From a checkpoint of a small contrastive audio-text model: encoder activation swiglu.
Rows from block 5 of the audio encoder of a small contrastive audio-text model, named by matrix and row number. Rows with one number belong to one neuron. Each number is 128 + 32 x the weight over its row's rms, rounded and kept within 0 to 255. All counts start at 0. Numbers have three digits each.
After each neuron's rows are labels from the 100 clips, of 14848, where the neuron reaches its largest size: "strongest on" is what is common among them. Only what is clearly more common there than usual is listed. The data: synthesized solo parts of chorales (CocoChorales). In brackets: how many of the 100, against the usual share in percent.
# gate: MLP gate (encoder.blocks.5.mlp.gate.weight, 192x96), inputs 0-95
# fc1: MLP up (encoder.blocks.5.mlp.fc1.weight, 192x96), inputs 0-95
# fc2: MLP down (encoder.blocks.5.mlp.fc2.weight, 96x192, transposed), outputs 0-95

gate.73:137140112220030194158073153085109101108106115142132103185085171086114056132140131108082157135114179144122135147155168127124106103123097135121120139140138108105103157163138139120171181129164130186127115142108107120158119108139068098084128117104160110086173118071171165073135117151112151104
fc1.73:129148166119078112104100062127168117116086090119079180204075212125133153148116128165102106151133152140126147109135152163164072184103159126100142154123126136137082116120127131076144190082127111170108126140139121136142078102133083091133094107143135121113127070135163187069159094190090151100
fc2.73:132102134122131184176185134143167108074130127106156115101112155119114153169174122126154155166107105140123149170091165161065089113099149121135170165144114099165090178147087113188174115114145227090127140190101148134160127163131122099199084113085122162079102154120166156127154181141137151114
strongest on: note G#4 (68 vs 9); oboe (37 vs 7.3); note G#5 (32 vs 3.9)

gate.127:143168124158132125119113163115092114073126188134134159097159130072113151132109123088109119137171109144152137168128103155143092113137124106083152132124014126081103140141098191142149167168101174133142094186120134107205082129120144084153146081103162134198137118119152193082185152104145142137
fc1.127:139170151172143130140140186118074148093116113095160171132154114107156175142095096099070123146161116087160096159108131082127148080169113128100126104137144133125144161102169113130147146161167150127104059158166079123121101113073104128159180151216094074139176119130114166091075049114151139162
fc2.127:105088074129135145150135166116145138129107100108102108065146117103169194091128170185092131037131134107066179170095115131098112095083087148107172128126198090103118082141119089091148109114123130141080118156205104134112139096135162145138110091176095181164160115117130142160085128146128115169
strongest on: note A#3 (100 vs 10.5); cello (69 vs 9.8); note C4 (40 vs 10.8); note G#3 (36 vs 8.1)

gate.43:118119116138117145135148156136175181157142084125146117071112143161156113104109141125108171139154131144118162106136077161151102129118153098207159173129095187117135169166094179136111157142085106103167108156109132096140161118171150141116086073022163117113119085150141169119219170112099138076
fc1.43:122095131112090165125092112097149117123166154134125081121146100072152123070137106129093097107130131192132202134133135147133094111147162068169143155105093130113091121175110175134101121136169163127135089144098147126137158160152123097110135103051174137115134114102158125053255170095108140095
fc2.43:155185083151161102144095132109124143118142171091123108090112117207112126117096090103138147158169136102202151083112143147130159115142146108150071151176051126119122138131152074114074124143075082070169123124078140134159120090106152097129105141081135098068078138111183100150102125147170110074
strongest on: note C3 (25 vs 0.6)

gate.12:149121166110114122075174163127111116147068184120145108125094129146147107083133173097096122186103067141153116178127152127104155127118142126117143140098108133133147072132109122128132152171129133112184106090134090224167131144126140147217166080110154149148111139045054119133083180103130135087
fc1.12:071139089137127121136082055123101123110209048127123163168155111131078091170139110138137109158143156112132116104114078167173115135115090177142135123193132123130124164161140086134104142095138072167109171148102154028145135143136131098068113204136106133124128123166168109138140080121125127162
fc2.12:144126107118188133206144086138122114118125102183103123077149091106092141166182119111174172146195183113152086135183107146103147100132068079111155151142098200141135136145128134101114120207154098151113141121121094125122122162089078149203191150154157129134148113128099081142155101132164138150
strongest on: tuba (25 vs 8.5)

gate.113:148128125090137136157121080173150110151123122030087154126103122129129129130172110117090114091105182126143147103059142119093143175168097066153141160102172144130151103128159189152082144103066150111119093178169119144061131146144137102184097154093185123074117177197107119148105150132127114134
fc1.113:157157132131043114111115161099110117085130139078084183092156079098101125124146178164109165147135114132079097136122151126127121046173090143087127167170131081120115095109149122136126135071099151099115128137189202108128149165115187134105169148154078122114119116161205127146137129071125179140
fc2.113:137069086107114096140095123162092137172096162117152150087176082121140143079162089125153159080150082132115079151112181130164132164104185142087092108104178135145098156147151126125154134094192202164131139082131202145143156082139107110101101125102135111128152107098101198122149065167127162108
strongest on: note D5 (100 vs 8.3); note C5 (55 vs 10.2); flute (42 vs 8.9); trumpet (36 vs 8.1)

gate.96:151169142166117146154153107084135171074105111102162165131137069075119058147099107131136122121145139186138143094083144125048123129089093132194176131185155138124086110117120139173138128128148148125113162082119113145119174136145158112146116156114117138184160098172123133172098052058054125121
fc1.96:136134192159177130087134105106056022145152111126089106088121078106064136163136166120162155124127165157137126129093127119164150154113092177191130123115140198111107129097148144108056125079128142124121134154164165100206119128151165127141182110159171118126108098151146139102134174116122136162
fc2.96:140139162100092137123108144096072156102125090089087092090075140152117101092140064156220153128101164166158121084103140140108118149134157112107146154112120135129114146103110140159121071125181183123166130174132086161103118174132131081070103154084124123193116166076205112123067152139121158145
strongest on: note C#3 (86 vs 1.4); note G#3 (52 vs 8.1); bassoon (50 vs 8.5); instrument: cello (39 vs 9.8)

gate.105:161117090109132174121096148122088131164143189098145077137148093193165116116155160100110115089124093071150156164084119123116223102073141104115132148176108109142187148201136147105119116118191145137167125111092160170145104147139137165177093116137114110154107172057158073125113133106144108096
fc1.105:153071095116153154124133148158121128142172181112113118168144109194127126143119163130124063109150095067147150145089150114135219084042148122107144165153102071139161140213118158103137141147165149151147097133137160176146141152151144179176123108169127118151118156069161081112142138108111148080
fc2.105:151129050055094187122112155110146146141155135129109105130098167128059050131119096096148112071174121141095166079163096133094160173143163101144132133116169102160114205099092146146161131189137120140110113123114131144103114156139087166146079132092181098125133099083110152163137085187149135148
strongest on: note C#3 (100 vs 1.4); note G#3 (60 vs 8.1); cello (51 vs 9.8)

gate.76:165129118096124126117153128080143140128150162137120135149139099136141115144177145086158170081086128045166088073122127167132153081127126108190156151131162136130159169093221106152193107126181117130152055092100082110119154141111132132222186125148170096123114101124107094145149146101136128103
fc1.76:122161166108127104159070107164094111149142095079150058123154185149140151172090147136125107139130147136196120177084141097097145154139120105156195138117109104166126184157112131114149104140118178145125163173097124083077099131119108133102173199147170088082161175154117147120112145110145047183
fc2.76:110162086093103108126166142155143143153094135130093132112093102168116063136161143119163114127115105140133142170086131156155235050131150104148146090150102184060131115140152161146178105101181110152136137111114151095080112142107151138169098166134127141093090122095168143100204092102202131133
strongest on: viola (70 vs 8.7); note C#4 (52 vs 12.3); note D4 (33 vs 12.4)

gate.117:089147136078088174120111119119164194144092093223141100090154123116129119160170155146081131120159140118144134181129129111075116142126105105143148139156139125188132158144098161115095068130150068152139116105075126126138106109102180106141161145088145145180233117093107139135110063131087169136
fc1.117:151171134125158095122108142126171192190172095113159160102096128052126120105109163138103106162105048089131170134082106109073079144100110125075172129176154136165125154163155091104125088106163099093142123165106183082147159083149155129152087128132150132147190112153135125109138046113131111118
fc2.117:151076126146132094119127141083185140112171146159128151129131184127104167113165126110113085043118125109139124141102170093116196136139081096095099189155138130063153121064152145116119108114113084119097149124111165064174143144088098148138138114054113106052135149172108137155173103121165091160
strongest on: note C#3 (69 vs 1.4); cello (53 vs 9.8); note G#3 (43 vs 8.1); note C3 (33 vs 0.6)

gate.184:143125124107119104107160095152107128133168118054127154190114149101122074073087114183137117135151099196123073107161126100063186144103186085167148138169073128116076086197118141112116130137129092130133069137070107123139162103144140155133144121158112137125116127101158138114172091150188189154
fc1.184:149131166124097143168223079117131083178167142138092143117040123176142093121124091169063118123126077161166137158151130172083210123100122104165078102090143109137063145190091093133141100171138102131123139156134157125105109097111095098126088128125103141141124107153172150116092130124090110138
fc2.184:126192109121227194136147146151162092085127098141095132083171162115102105143122104085118108123118182161099173130137121203120140129169087071184175144162157109142094118147111148178104120060128130125109149134089142156092118093050110145123136111134131136098091113130130114169122100081099162173
strongest on: note E4 (100 vs 9); viola (72 vs 8.7); note D4 (39 vs 12.4); note F#4 (33 vs 8.6)

gate.87:125082147099133116145152152134119136057135195083181143116148159131208076113153118188112121147026124138183083083132110125117122092136103138154137138147134137076081156128120107121087109188159183146167174113120149145122151087180159140101118103117110106172141096138128141125139069178143083124
fc1.87:119141099152077165157094153154110131150151138115072076109142060159160083113162141106149121172035138127094142188115115157152098133091093146130172124114134103156108130137142123128112175129117024201128109121137137119068163183134107148127135130103180143126102155146143117061086127073101117149
fc2.87:108151132105136167066154177111162143107103164139137167136108173061159054104090148158117051047138179149137125166160138138102160126171092177155136140129077109132110165172130137149172113128085158208127097109123077103134149125093160127113135146150129114120122098134143187084097106158099164093
strongest on: note A#3 (100 vs 10.5); note C4 (66 vs 10.8); cello (55 vs 9.8); tuba (32 vs 8.5)

gate.28:119134115165042175081134136118147115092174121109171115113155199055087220135103112093101160130112117165139132110077122105077156107110140085135210134163134107098129134114121173119130098085125093102155175132132119141119125083130169112113188139154127075134154161117089152194102129098141126138
fc1.28:131105103124059190151086104118107191165172150137121168137178192099144162153115131038143167151090119164110122101143135138117115128160130078134162096139121097071154158128115146124097077070062159156099190135140161167109170090144144105100109087137154108122149182080150129115087158128149140151
fc2.28:115134148151174132176116098103135114161152104114132085153110156107171175187105093112128127194139105142089135117164087149194127096150122094112153146168106156135070106069096179054151182138123063116126140138129151073195175085125138106158095116133146194155115173116125078156126138107147168140
strongest on: note B4 (64 vs 9.4); note C#5 (36 vs 9.8); note C4 (36 vs 10.8); note A4 (34 vs 8.5)

gate.188:127103098126044169093101142172169128181116168151115148065091077120080129114074156163149138112163107175167110151161099134111090113096133110113115132180124060117098125162105166123153104122174094125115077144145147114122182116080185103078100105094138110142155166089140119115124055140066118114
fc1.188:150147109110191118124113132156136137119135111123131079127180159135099144128166104151092131119100159134182101134096171140163139110142095111137095124107092079106153184082127160128141075111051153091138180095113113156124052136121097116170226113163145071097091104090119112124093214151121095101
fc2.188:129096171082121104151109165100103102118123098121128106121098133123174065136073155156139212125149129093179068074140110155156106061058183084108147173138124149180082144179118153189151101134130112152111117147097088133152138160148151121140131084188135124128161144152108101091151144114126121055
strongest on: note B2 (69 vs 0.7); note B3 (48 vs 9.6); cello (41 vs 9.8); instrument: bassoon (38 vs 8.5)

gate.0:114185164102130144147070098140111100138110082217184105143126103135118153098174142131135106069124141126145121090150138088202067120140110157074103147150116084135133134135174149126145118165127178114122126204158122134112081134071105108136159066095082129100130115185074131112105147182135168100
fc1.0:130158111160125130130196102166168119200135134138052105121160106117101102165165092171108133095062067152152146142144094089164147155162105134129125137131158076162040198117120164149117173112099057129118140096092141116130172090176109079120133123102151101142145151111090129136108110133161120075
fc2.0:168157107092103121159110120148141117140142083071112077203200061177157076115152099097139187109109161108148096081120134155179134131109105106094130121113195158119116121097107144121132141099166144137126092143151095119108078100103148134071090179097124171118190162156131186095134169161168143136
strongest on: note D5 (41 vs 8.3); note C5 (37 vs 10.2); note D#4 (34 vs 11.5); note D#5 (32 vs 8.9)

gate.110:105135084100153058108166118192062164148145128109099196125135140110098058090064068102160120155155153140150108098099088092120107153103106142148078123134096119083120152056170145126092130121129137152105208126179171123125101147099149152140139123104152126219123122129114141134139164158153142144
fc1.110:153123162121095157151125091043163137143115124123153105104123093118124169140162182153087145086110082127133144146175158130075136097157140078129182168145204154135109136130077130147160129150129127131151053171081105151128156101148131093118171187166100084053115131115143096079150073078111123100
fc2.110:154167113134124103114126099126113152143106102133156115153172105228117139096089142135134133124136122156125144116138054051121167118174177157181130075160148110163121046132119116159183103115183140151121123109158074072181161111138096076144062114133120137097133093124143135114131129113091050111
strongest on: tuba (70 vs 8.5); note A3 (59 vs 8.6); note C4 (58 vs 10.8); note B3 (48 vs 9.6)

gate.58:113163156072102157109089098168091116100112159101139222089175129161118140039117127113167183163112186036082123114124070107128077121100132135150102142100092199121151133159134118133136122111129151132150143115147117113143144192143174139171117124078096144182126107120147149143105090119146113109
fc1.58:143127176102141099117135069166158119109105121181148117160120061096115113090105125117145126068110121065086194136198148175127145091106134143136127123090114143151094093134151156105162061104122213108156110129138141163100089213173140115147156130162120131115170131165138141137145111192105074160
fc2.58:098100165105119173155098131091138083135118126084087159114096132097081103111101098118138122191120113134138143060080161122096190134122145143149111141100160159102061108188084123113145170131141142061123107126180101141117152180169084147179126140094091049147136152102071134122191119088095118153
strongest on: note G4 (99 vs 7.3); note A4 (56 vs 8.5); trombone (38 vs 7.5); note F4 (31 vs 9.3)

gate.90:120169162135096125127185162072118094114118125113115173087158105132091000153124098128163155041160126110170145132087134167117123128138082136155155121175130152087153111158101133145095127142121114197068133082173062090116122137150163158139108138123098101163155154147131129098156116145137098127
fc1.90:159133137139094118161109133097168108150160124095164140155134183150118000080144142128133123041153134099141135087168142125131154081121117056112158083175136135088181162161140150139159145118132140165151147097129174135098120138145117134106153072117122138161165093182138134107150173139122145090
fc2.90:089058183160108102090118071101123139187104112176171118132153078138106202154139150151077149064138121104164135108173182114132117169138082121130095139138111154193111107088098172180144125157113133124114045077083113151180147088113132115080148121121125125088152152134133136108128159090140146152
strongest on: note A#3 (60 vs 10.5); note C4 (59 vs 10.8); note G#3 (50 vs 8.1); cello (45 vs 9.8)

gate.168:109090161113091145151148121146062131131101156189133159099128109118116130141093133069027142116100214132132072183159128127155132165161174142117133131162086107136099147101167165108102102084074125112055146159105138106138116127182163109143172085112125145127162143147113159200119088166109116144
fc1.168:138181075097164091112119141147152163124161095075135119164163147123141126092137149169207118148168050103143188152075126148089143137087095106126155137123137141135108132126105075125184125138170103153163148051154136152135136135054112053092132103142136094090124150128144104093104199109147168108
fc2.168:104094093124113125181111088112165111129120125059117114126174134118154150075105139169158078131146145147109171108152165112192089129099082073114185136157092101130093138148155099170085124120120026114118161134116078161162135153133138108056171148114163148116139138153110131217150093132089142154
strongest on: saxophone (97 vs 1.5); note F#4 (31 vs 8.6); note A4 (27 vs 8.5); note E4 (26 vs 9)

gate.24:098113092098122099122117131142108174130084173095103099183186152113120104138149078130163189104113180119166140105105125042160172135137105121098118180179077147083114087150087146109098124127119096121204119103153135125127156107082121133088159209086153134187116114159113164150098116134175133165
fc1.24:163094061098111138142105163120120156124101119140151123184157153143106119130152164107132173127088146155176096102099114198144139069110146195155084096160140122143141124104130174106148089093128121088076196095109100142089133106131093080146103065132143109066141103095110233104120149141136171121
fc2.24:091099182128105101089170163148134067100128150118124140115144169076130142129063106121101227164170153152156144083094137119081110075116112133108132121170133144113134167160099187066128158156057130124193155132114144157131147139087129167116114141093125063132159181148105135153118140103115196130
strongest on: note A#3 (44 vs 10.5); note B3 (28 vs 9.6); note C#5 (25 vs 9.8)

gate.1:115161150148161121207130148127089138177147163173160083053053131126130153122133093109105130149093162101170134144139115114136161145109130108136170119161119141201127085123076141144124165071084127124135133175143093086119140044071100063159122063133137100128143113085107112120126144141104162075
fc1.1:077098145048107140122115175123127118150111080112122072121159149120090104088145133164215106091133140136119087083138112105133108152157138114101085090133130156116163088158153121112082091099125146111179125147127124097144173081152168153142140210127164141113080088196202139152104126180111159164
fc2.1:155093111208137169071134138138154103102118087083145136074111117100124124141129159091138115120086140106092131105122164139096114061092068126161136194109075131134081188086164131147109125078152134075173145185089132103095095121122102157175119048095102109135155098127140111161088134111173119163
strongest on: note G4 (98 vs 7.3); note F4 (65 vs 9.3); clarinet (52 vs 9.1); note A4 (28 vs 8.5)

gate.79:164124169130103129142090146069114081171123110087143128115123070079126086118128131100143096055182112125119128130097140104152126085096128187107124152144121089146091138148146142140162097225153199122163076178110072138130125136090174153178140133125109056171090095119125173129110119152115148174
fc1.79:137132190136114151135099117118140115138151123082124111093147164150105092089180146134142131023137184111158116151113111122121162222121167091124185130160116146134163146150143099151108089085123093168166060086136144158097170127124145173068100109107090175116164129195109142143132163130178112153
fc2.79:146136139118151121167100131089081154138116154053118184137114100122109153133073110136048129179111133115103110187141108134151145136149111095165119095107129154195064102143161098114086101130162172137151136121085134173156074138066083113145076138126141154086168075163176175076170115099146127102
strongest on: note D5 (80 vs 8.3); note D#5 (52 vs 8.9); note C5 (44 vs 10.2); note F5 (34 vs 8.1)

gate.7:140190134125125154141173126131155135172133130142106113118095132083088144114178134105100134156137165110120059090112066124174143132120205164146143193101138130182168109174116151145112097137156155137138053152133138153187090117133138151174130150153035178137077089148085147118086095157170116126
fc1.7:143148139118173140110147110144162169169126084163171140027135124100184094144166168078132151189085112119144082129150097138126125128145115109162076192171116211152122161113101144144102113111137141168156079171164115150132116103120102111106145134066106126066061137122128160089083137093151143128
fc2.7:122113138136178111181126162135159096077166112104109108150128129154179125123109178105103118097120062155152166136170144096123136127088164058104147094088116127112091097150184125096119136150093081161151165105119216099120138162115123125152211089081096148087147157176132196153175133152129091127
strongest on: note G4 (57 vs 7.3); note E4 (49 vs 9); note F4 (48 vs 9.3); viola (44 vs 8.7)

gate.178:188154112145149153173131125072085153115111133162121167105114153116095055123149155072116155147121174137168058115148053157138110061098120134133125156111099135171066129134119099122181161132156124114150115110120158107112179177126108067175079135154125091183077080096100124098131111081150130104
fc1.178:133128086121103085134155111116124116166143182161188137186155161143138128109152117145058114106125115127124123146132078179150127123129136178152123134164179101150169181039136154138143137148082082072133097150066124130139134158099116099173077104172129090130091076122124099156110123220187140135
fc2.178:192108120127146147107141205110129144069125105123145159124154178107116054150132169115127046143122127120135174126149116101096121124154114192099120102160159155152077136148109119160163106185134119122069159171114116119155176145135127084104119061161086084131104126179121144151171111136217168116
strongest on: double bass (100 vs 1.8); note G#3 (40 vs 8.1); note F#3 (36 vs 4.8)

gate.78:090145169101108152188169066139130112063165081117107153158106133145084126100175128152131217136125157162165131109130158104167105099129099110088149128144122091164131163135068162163113052112098133163093133074128129151104106071089075102157100132157172101143128165179137147107120104163076116105
fc1.78:126149101122062167136110112119090062087146110104086116137167128132080146148170119177131190129110152103151128135155101132137091108163115115150110148169104137128122156096092133105148092074106122214127121104089146147140190114120065101133140179189154093147149216155200166093155119168117136109
fc2.78:195139127091102176178080201097156107134199150070052162147125180099155139185109141117159153132142099147108065103114103158139114083089144133097150135082101108123141166143205157141163149079140142050122143124113180149111141116153130145115106130081168139143142119143097102158118104107127108114
strongest on: note F4 (100 vs 9.3); note G4 (69 vs 7.3); note D#4 (46 vs 11.5); viola (41 vs 8.7)

gate.54:127154116099110118155041103163147207154093110164184158128146149129129142178135109119092137137101117199140116098097163137072078096139091151105144153156150172119135142087147175123139119180162170055105138168104150164139098091150164109176142159125077126120116135087138109066110108078098133178
fc1.54:144114152141116101099153099081125048142116116108080178124114147132137110095176156155126192115140149168130100108151166120164191107069089189080103121146090091172124139165102116154128158179108177130105144137149125128149074128122141139175143150126115101116048103069127174074132151209146111126
fc2.54:168163061090146136096107183105111132117159061135153074132118150154138082151105192093108087096128101089093167103163151058086147158104157097119123153103120111148168102135096118147115158175132200140146146118096138131142120190184122142119125101171104147175066105105185123126114113145078161171
strongest on: note C#3 (100 vs 1.4); note G#3 (60 vs 8.1); cello (41 vs 9.8)

gate.151:166125172081111147159096080119058092115132083117163068100168122136151101163196117117095095090187120113157133133142167088142092115101192072148166181138106136178118109076131158101140103090149135145103147134053127105162090149122187166118186164147101124158150119122119146138145150113128078161
fc1.151:129089108168167146104117160137084161100117123113141093126112148104147131089172083141132128168176102093098136138112115084106101156090150106133164133119177126058129122132076123149087133088134139090091227175168210225144097134122096159085089093140115134137178120128129137120174103119164089126
fc2.151:156096083090146110159124120122121160070139077120157138135134155163063145101086127134099139064117096159092105124142100049168146164093129110118140176129137098142132133088158055223161096179124088098109095145136075079181154132152115125162135149127122152179145114147083133148115138061108140154
strongest on: viola (69 vs 8.7); note D4 (40 vs 12.4)

gate.101:116095110123105115149118144070135164130149176128103146120061147188188090170179125147084081121093060120131129081044166157169139116161102151152149195136122097140089122199112134137095127080106116163171140107136145136125167119130089114163109141125135172129077095157147156176130066096127129098
fc1.101:067069138093114071113135123041136160232136141210122122139131098117177163118114164171166142106160075130168126114073134142164124115199166145148116162121117123137170151134149130140169130122112156097135142132137135104133144163102100093164120132163144091127144134173118137152183105043111125120
fc2.101:124129116101096065186101133202108170138121142123161083150101120112107127153067113101109139116112066072130136123175142121196147139165103181099109121097122113119144115136120163177160137212081108062108139151128166124122115134118132133136085115029079161092149130108143185171132141111152105105
strongest on: note D3 (100 vs 2.4); note A3 (60 vs 8.6); note G3 (54 vs 6.3); cello (47 vs 9.8)

gate.57:126084112067157163076128097116118131140131128095145133101129134119143056095105169160142159146158128139131099116160071092107108172137122125161103130186123117025095148157143108127181093127131120168117152122123111164147101190060195127127117157045107135154139152118136130087086140055128110080
fc1.57:184150146199136114169139213165054149060123108074159144138138162155120054099125151117073133129091158132111076168088063119162131156123132156124094154125132141123125148171088142145099103159107148146152113099143103123124161062141133108110146155111107109145051090144181105135093167121142147122
fc2.57:115134191153129097176062112174095121104135146143202094201107085123144107109131114187162122140085097138156138163159101080129138156165148075102142094071110127100117115137179138161122166116094113132120041152114157128195096157096171145134089169166141131091115145130121070081124146128150103125
strongest on: note A#3 (63 vs 10.5); note G#3 (57 vs 8.1); cello (57 vs 9.8); note C4 (42 vs 10.8)

gate.141:091150170139091147131180120153144131126069087105103144197150187137128133124068123201107151140094154099129145148175132148181114101115100084142194137138134083116136120126131172099146107116128138057083132152093162116112162136079126129133057148170181125092140118155153154113141080162074053139
fc1.141:153161114112052170077121088176126145128118119095157046060150124121138151173160158093131058147142145091091130130102138168187174109158151129130134122150115059091149130091151165127111162132125052125135113164108121150141142133078145070107158091107144160148077147151194104160117160126147147099
fc2.141:143157119122159089153154135098076125141111163193137106110107131110150151188186087139157114153092087119150101115107130101163148167124060135107160121132101105128056109198081136125120097124106107201186150086139125137160142166163197168152065103104148127132084136086106112082075105118111170114
strongest on: note E4 (100 vs 9); note D4 (80 vs 12.4); clarinet (42 vs 9.1); viola (29 vs 8.7)

gate.33:145119158159166057143125091131194150125149129150136054134147148115121076082181089106102114141145124118071140117174122169135146096132183115150079139127164067146132158117154182137125151102162094128143079073145104152147096101174153195117096051130101151119130145142133121177193120080107134097
fc1.33:119100188128126160140079145187218077112193090120160114116132136128118145104107108141103149104146143165091106129102148131164065110124108171133106100159110165160123133136145106105087062120043196116132160149085113117186138118156155130144115163097098139138181160097089131090177186118098150126
fc2.33:143160155093171164101123089159043078093105139110096073112121130109103107108121153106144086227153122135135106177143135153148113125085153132114050115160140099141175148074121085162092119096135127147140078111170142132168134124135142106124144127088065166101116190135079141176134171159148080112
strongest on: note B4 (40 vs 9.4); note E5 (36 vs 7.7); horn (26 vs 6.7)

gate.67:118141228141092101069178094132156104167115086102097068130143151091108102115156166141156145110116120166141126135085146116186114144200129156119127183156116060188159157107130110123119094124089121139086100116103153124115120128102074087152162114113108109189113132155096213140096156093151117150
fc1.67:120141075112156129110085113137103172110130152118107135155148135153107150138127120120163056193081124099167157129106104162102206130168084120168090106118157125079100147101147141110170106095103096099086130104069130075128122130099167139141157158148147149049129062067176072196157145128159123135
fc2.67:067110136138188134115112107120133093192122218117143121121119175088128110128126134134149015131095153094090116135098109141121168100168161176156135177172162128124090122141148152072124150156180125126180124167085064127108146186109120133179158150136091118168118177120157127102120116153100142156
strongest on: note F4 (95 vs 9.3); note E4 (35 vs 9); viola (32 vs 8.7); note F#4 (27 vs 8.6)

gate.157:109161159066141127082168086061115090096121129130072139168125043162074143070108149144164188087095118153146131087127156136137080125131086128149131136105159165136165109110087214135096141104111137126169122075086115187173117133113121163178138072154128121149124144158131096127146121115145175153
fc1.157:132054014153090125126131227176117131139078095115139112161080144160112120126130108152116121187111161125134149137121151128155139142123125131077077155114110078109127194113128075147137193135117176094115179145118137126107084157144119079076111120075114133111116132106134155169142128125146098074
fc2.157:132133148158176156085118081131145141187132169143132182127161181140108112118184113117088066123126109036113127125184159101161109139177111101118119144154114115130107132123100154093140124199100119090100160165085215043133141091097115163158142098081131133094131117161083134163150142091137138147
strongest on: note F4 (73 vs 9.3); note G4 (40 vs 7.3); clarinet (37 vs 9.1); note D#4 (30 vs 11.5)

gate.136:027124095125159121106148129128141157127146144128164129107121111216096104135174134110143046117109099058135132122031081126147206115110153146117128160150137115128124169183120153136078126090144144134113121146169127117116132133122144112149103142109138118112063132116224098138130096089111081146
fc1.136:170086135132136153146109098135120118105119122126079161126133099177188100119085139153106205125115116157111156127169166138149027136153128125211143147156124075122126118074124093122177149163075106122151088117053134141106130115126097110145121137170175082126137124197077133107114133182070144104
fc2.136:117175120143149118168096083126094118108114162183125144164137155168169124179108130137116124140110130092116153125105166153197137138183075092142124135108089110118093087170038099130145153190095128099180141109171077139123140144142133116116124167182127101136032158151117088115102086070097122082
strongest on: note F4 (79 vs 9.3); note G4 (29 vs 7.3); trombone (29 vs 7.5)

gate.169:135130127142115105108158149054134126078120092137156120142082136150181119093140132152180041140158122129148100091053132126179180131149091175158112160148103114134083099111084120066157090106114122172162110109166141069117131135166074116088115097125100125137110110065194132114120083162075144155
fc1.169:157095113173119121149087175079122125148148152135074173166184130111102121160108091162130190128114107164178097083081101144132117163168150100069104173042108156102144173184130119125162082145154171133125150205106105096081129110103105142107087145133114167150116117114143120084126111078077117148
fc2.169:158129142102148151167191144109132132079115165068158119136108180135077103126075151123119131104101143134109104169064140120063143136124112110153096128127117105141139116149155130229140134105124089183122070074112132183098138162109165144187170147064170111084158145149140111134133160058137163162
strongest on: note F4 (95 vs 9.3); note D#4 (72 vs 11.5); trombone (42 vs 7.5)

gate.165:130114155112143144109104155114152156087172132067124124128149150112164127064084145088118142160127074133120103138106072204153139090104084151105158193177080101101178075139121232148111170161096096123115104116122134100167124132173105116135101102077158126148137106169106168110201122096138129132
fc1.165:099101141101146144157129143165118149127062101130135146113145137126113147145131126133141144167137142170145152125106180047134114161128120144119153035128165154166124105104153023112138136153176070092145134196135136151089173152096140154112116159163104122114091102089166142124038179081163104145
fc2.165:077101145072173110119101103100114160159117118113066068101109156079121125147064126129120100120110174107109151161136100123154132090165127138132210075066184134109074108127143137133135108103150072145152141160144138151061064156115161108149180139182146154102169117116086132177136084156137120169
strongest on: note G#4 (30 vs 9)

gate.167:134084195188136156081119095112129132182139136131129150110146159086203055137090151126093171100148134140144076150128136168178088100133126152175149118168110127097121139128124123123208101094119095195105146095157109094127129098150132145129148146127120101130150104195151061125125141032147119152
fc1.167:097162125094124130167154150161154090073145106112140137118095155168038064165138102161112069141129123093099205112139123127138137192133106103122100111166138105123106148111133104154057143154120144137144122163097154150153146141122126101157100104117113199110148117097096219116121063191082127097
fc2.167:142111111116169117092192226136132107144134175101177101117124145135176143141109142126105124111133119168114077150189154119127136152122182127098069084139171150161147136171128173165145146134137157120216079123129198169155162087142080140111172146125134110087167099108150190160132165146087128135
strongest on: note A3 (95 vs 8.6); cello (50 vs 9.8); bassoon (45 vs 8.5); note G3 (37 vs 6.3)

gate.147:099160166119110141114083128115144100161138161088152125090120147096178144145120100187136160144119156105104127114053165118142140122129098135106100144111122099070097169125092121090154127137144181120158053150140119116091170110175154161126055147097181142145144111085084054204131072148060110116
fc1.147:127186113148154065120098154104150146118152092156131115158133119155113125107141122097210150195137090115151133154157122112091125121105084144108112156163122081161086137114143103125093154089154101165166124075096116141167216151112086067148116052121073120114099152169103173097093163146105192108
fc2.147:144161106087089116133127105110136154121161095114151147143111112121064191087131193167111113114114089184106178202117140089109119098116154136134092150157101094096149159100043191139138119215121071116145102122152159121169144158142131109108079144087183141110113103144166155111125131123071156082
strongest on: note B4 (59 vs 9.4); oboe (35 vs 7.3); note C#5 (26 vs 9.8); note A4 (25 vs 8.5)

gate.146:176168128140125105166104105140078198129124133067134144141044107116098157105167153130134098123165096136114147122149188120154109145114109151185105117167152090061107098135147156113115071093141164151169163158151135097108157109107107128105112067108133148161118136161125128166074078063185072176
fc1.146:139172124155142126145078142105084075155154175100100148125064096172128082109184179166129141130106110102138149122129231083130092132128113122141086111176108093109086106156145144120113144094141160148162175184160125133132145089122081145125120044133135198100120097128107120112105137080197141146
fc2.146:187150139103147137111140132139151094155154139117097127107218171166206144131122137118142107197130165169134128140107119098153107115172181130143113169149130124127164197157120098112106094160154121134162136196161127202197180138141085103118082124138137063143077127085139148096130154131100159084
strongest on: note A3 (100 vs 8.6); cello (83 vs 9.8); note A#3 (29 vs 10.5)

gate.134:089092105140136099102154121092135154110063109073161112149121151119101104144089131070077152090140125133189145137182124145097195138056174193112099151126114176145179162142125110143051137104081101121109153096182139109180150112142122116130133139132089158169078169134135183140146122141095080162
fc1.134:053117097167135132059144106142125103116125088152136122126093099078068099135106108119158145109136217184111123168134180173081174125125194084088152133124103187054164101137131144158114122137154142109118107061167122131112136126158114128179155075072116134164115138081114162147152128139103150128
fc2.134:124094159120171122145129183117119125089117074130112132126084092151073120106119117131141090098100144120131168140138075165113139102207139114168107158096206199086154134154098162095116081149104112128190133133138173075129158158117154137157101120180098117084195109125140087059138112122199147129
strongest on: note F4 (81 vs 9.3); trombone (62 vs 7.5); note D#4 (58 vs 11.5); saxophone (28 vs 1.5)

gate.125:211145121129157115121150120169143128172171148129114124173074092139117123107185144058098126131093157044153090154076144152167162130143111132145117159126142082120118141104144123122130218068183142062147101104143151117104161116090110070156083102105117081099119121138115097101127097129153162077
fc1.125:084171094132139114102087112105129122078125094188142119122117093172175071123121071097074133168126156088083122122143098116174153117126129144212132135077178173126124122091138114167109163132135104128117085118065145110148097100137128129197094129116076153159096092140127141099175110166067200110
fc2.125:163138119091115093118163133078122138136128053168133104160168110129097131109108180118064081108087117093110144101117174075108075155178113122129157130150179094083077078090158145115091192140128112141056138111101143083155163115137134103130183126129106092076184146132107086151098176102103088134
strongest on: viola (75 vs 8.7); note A4 (58 vs 8.5); note G#4 (26 vs 9)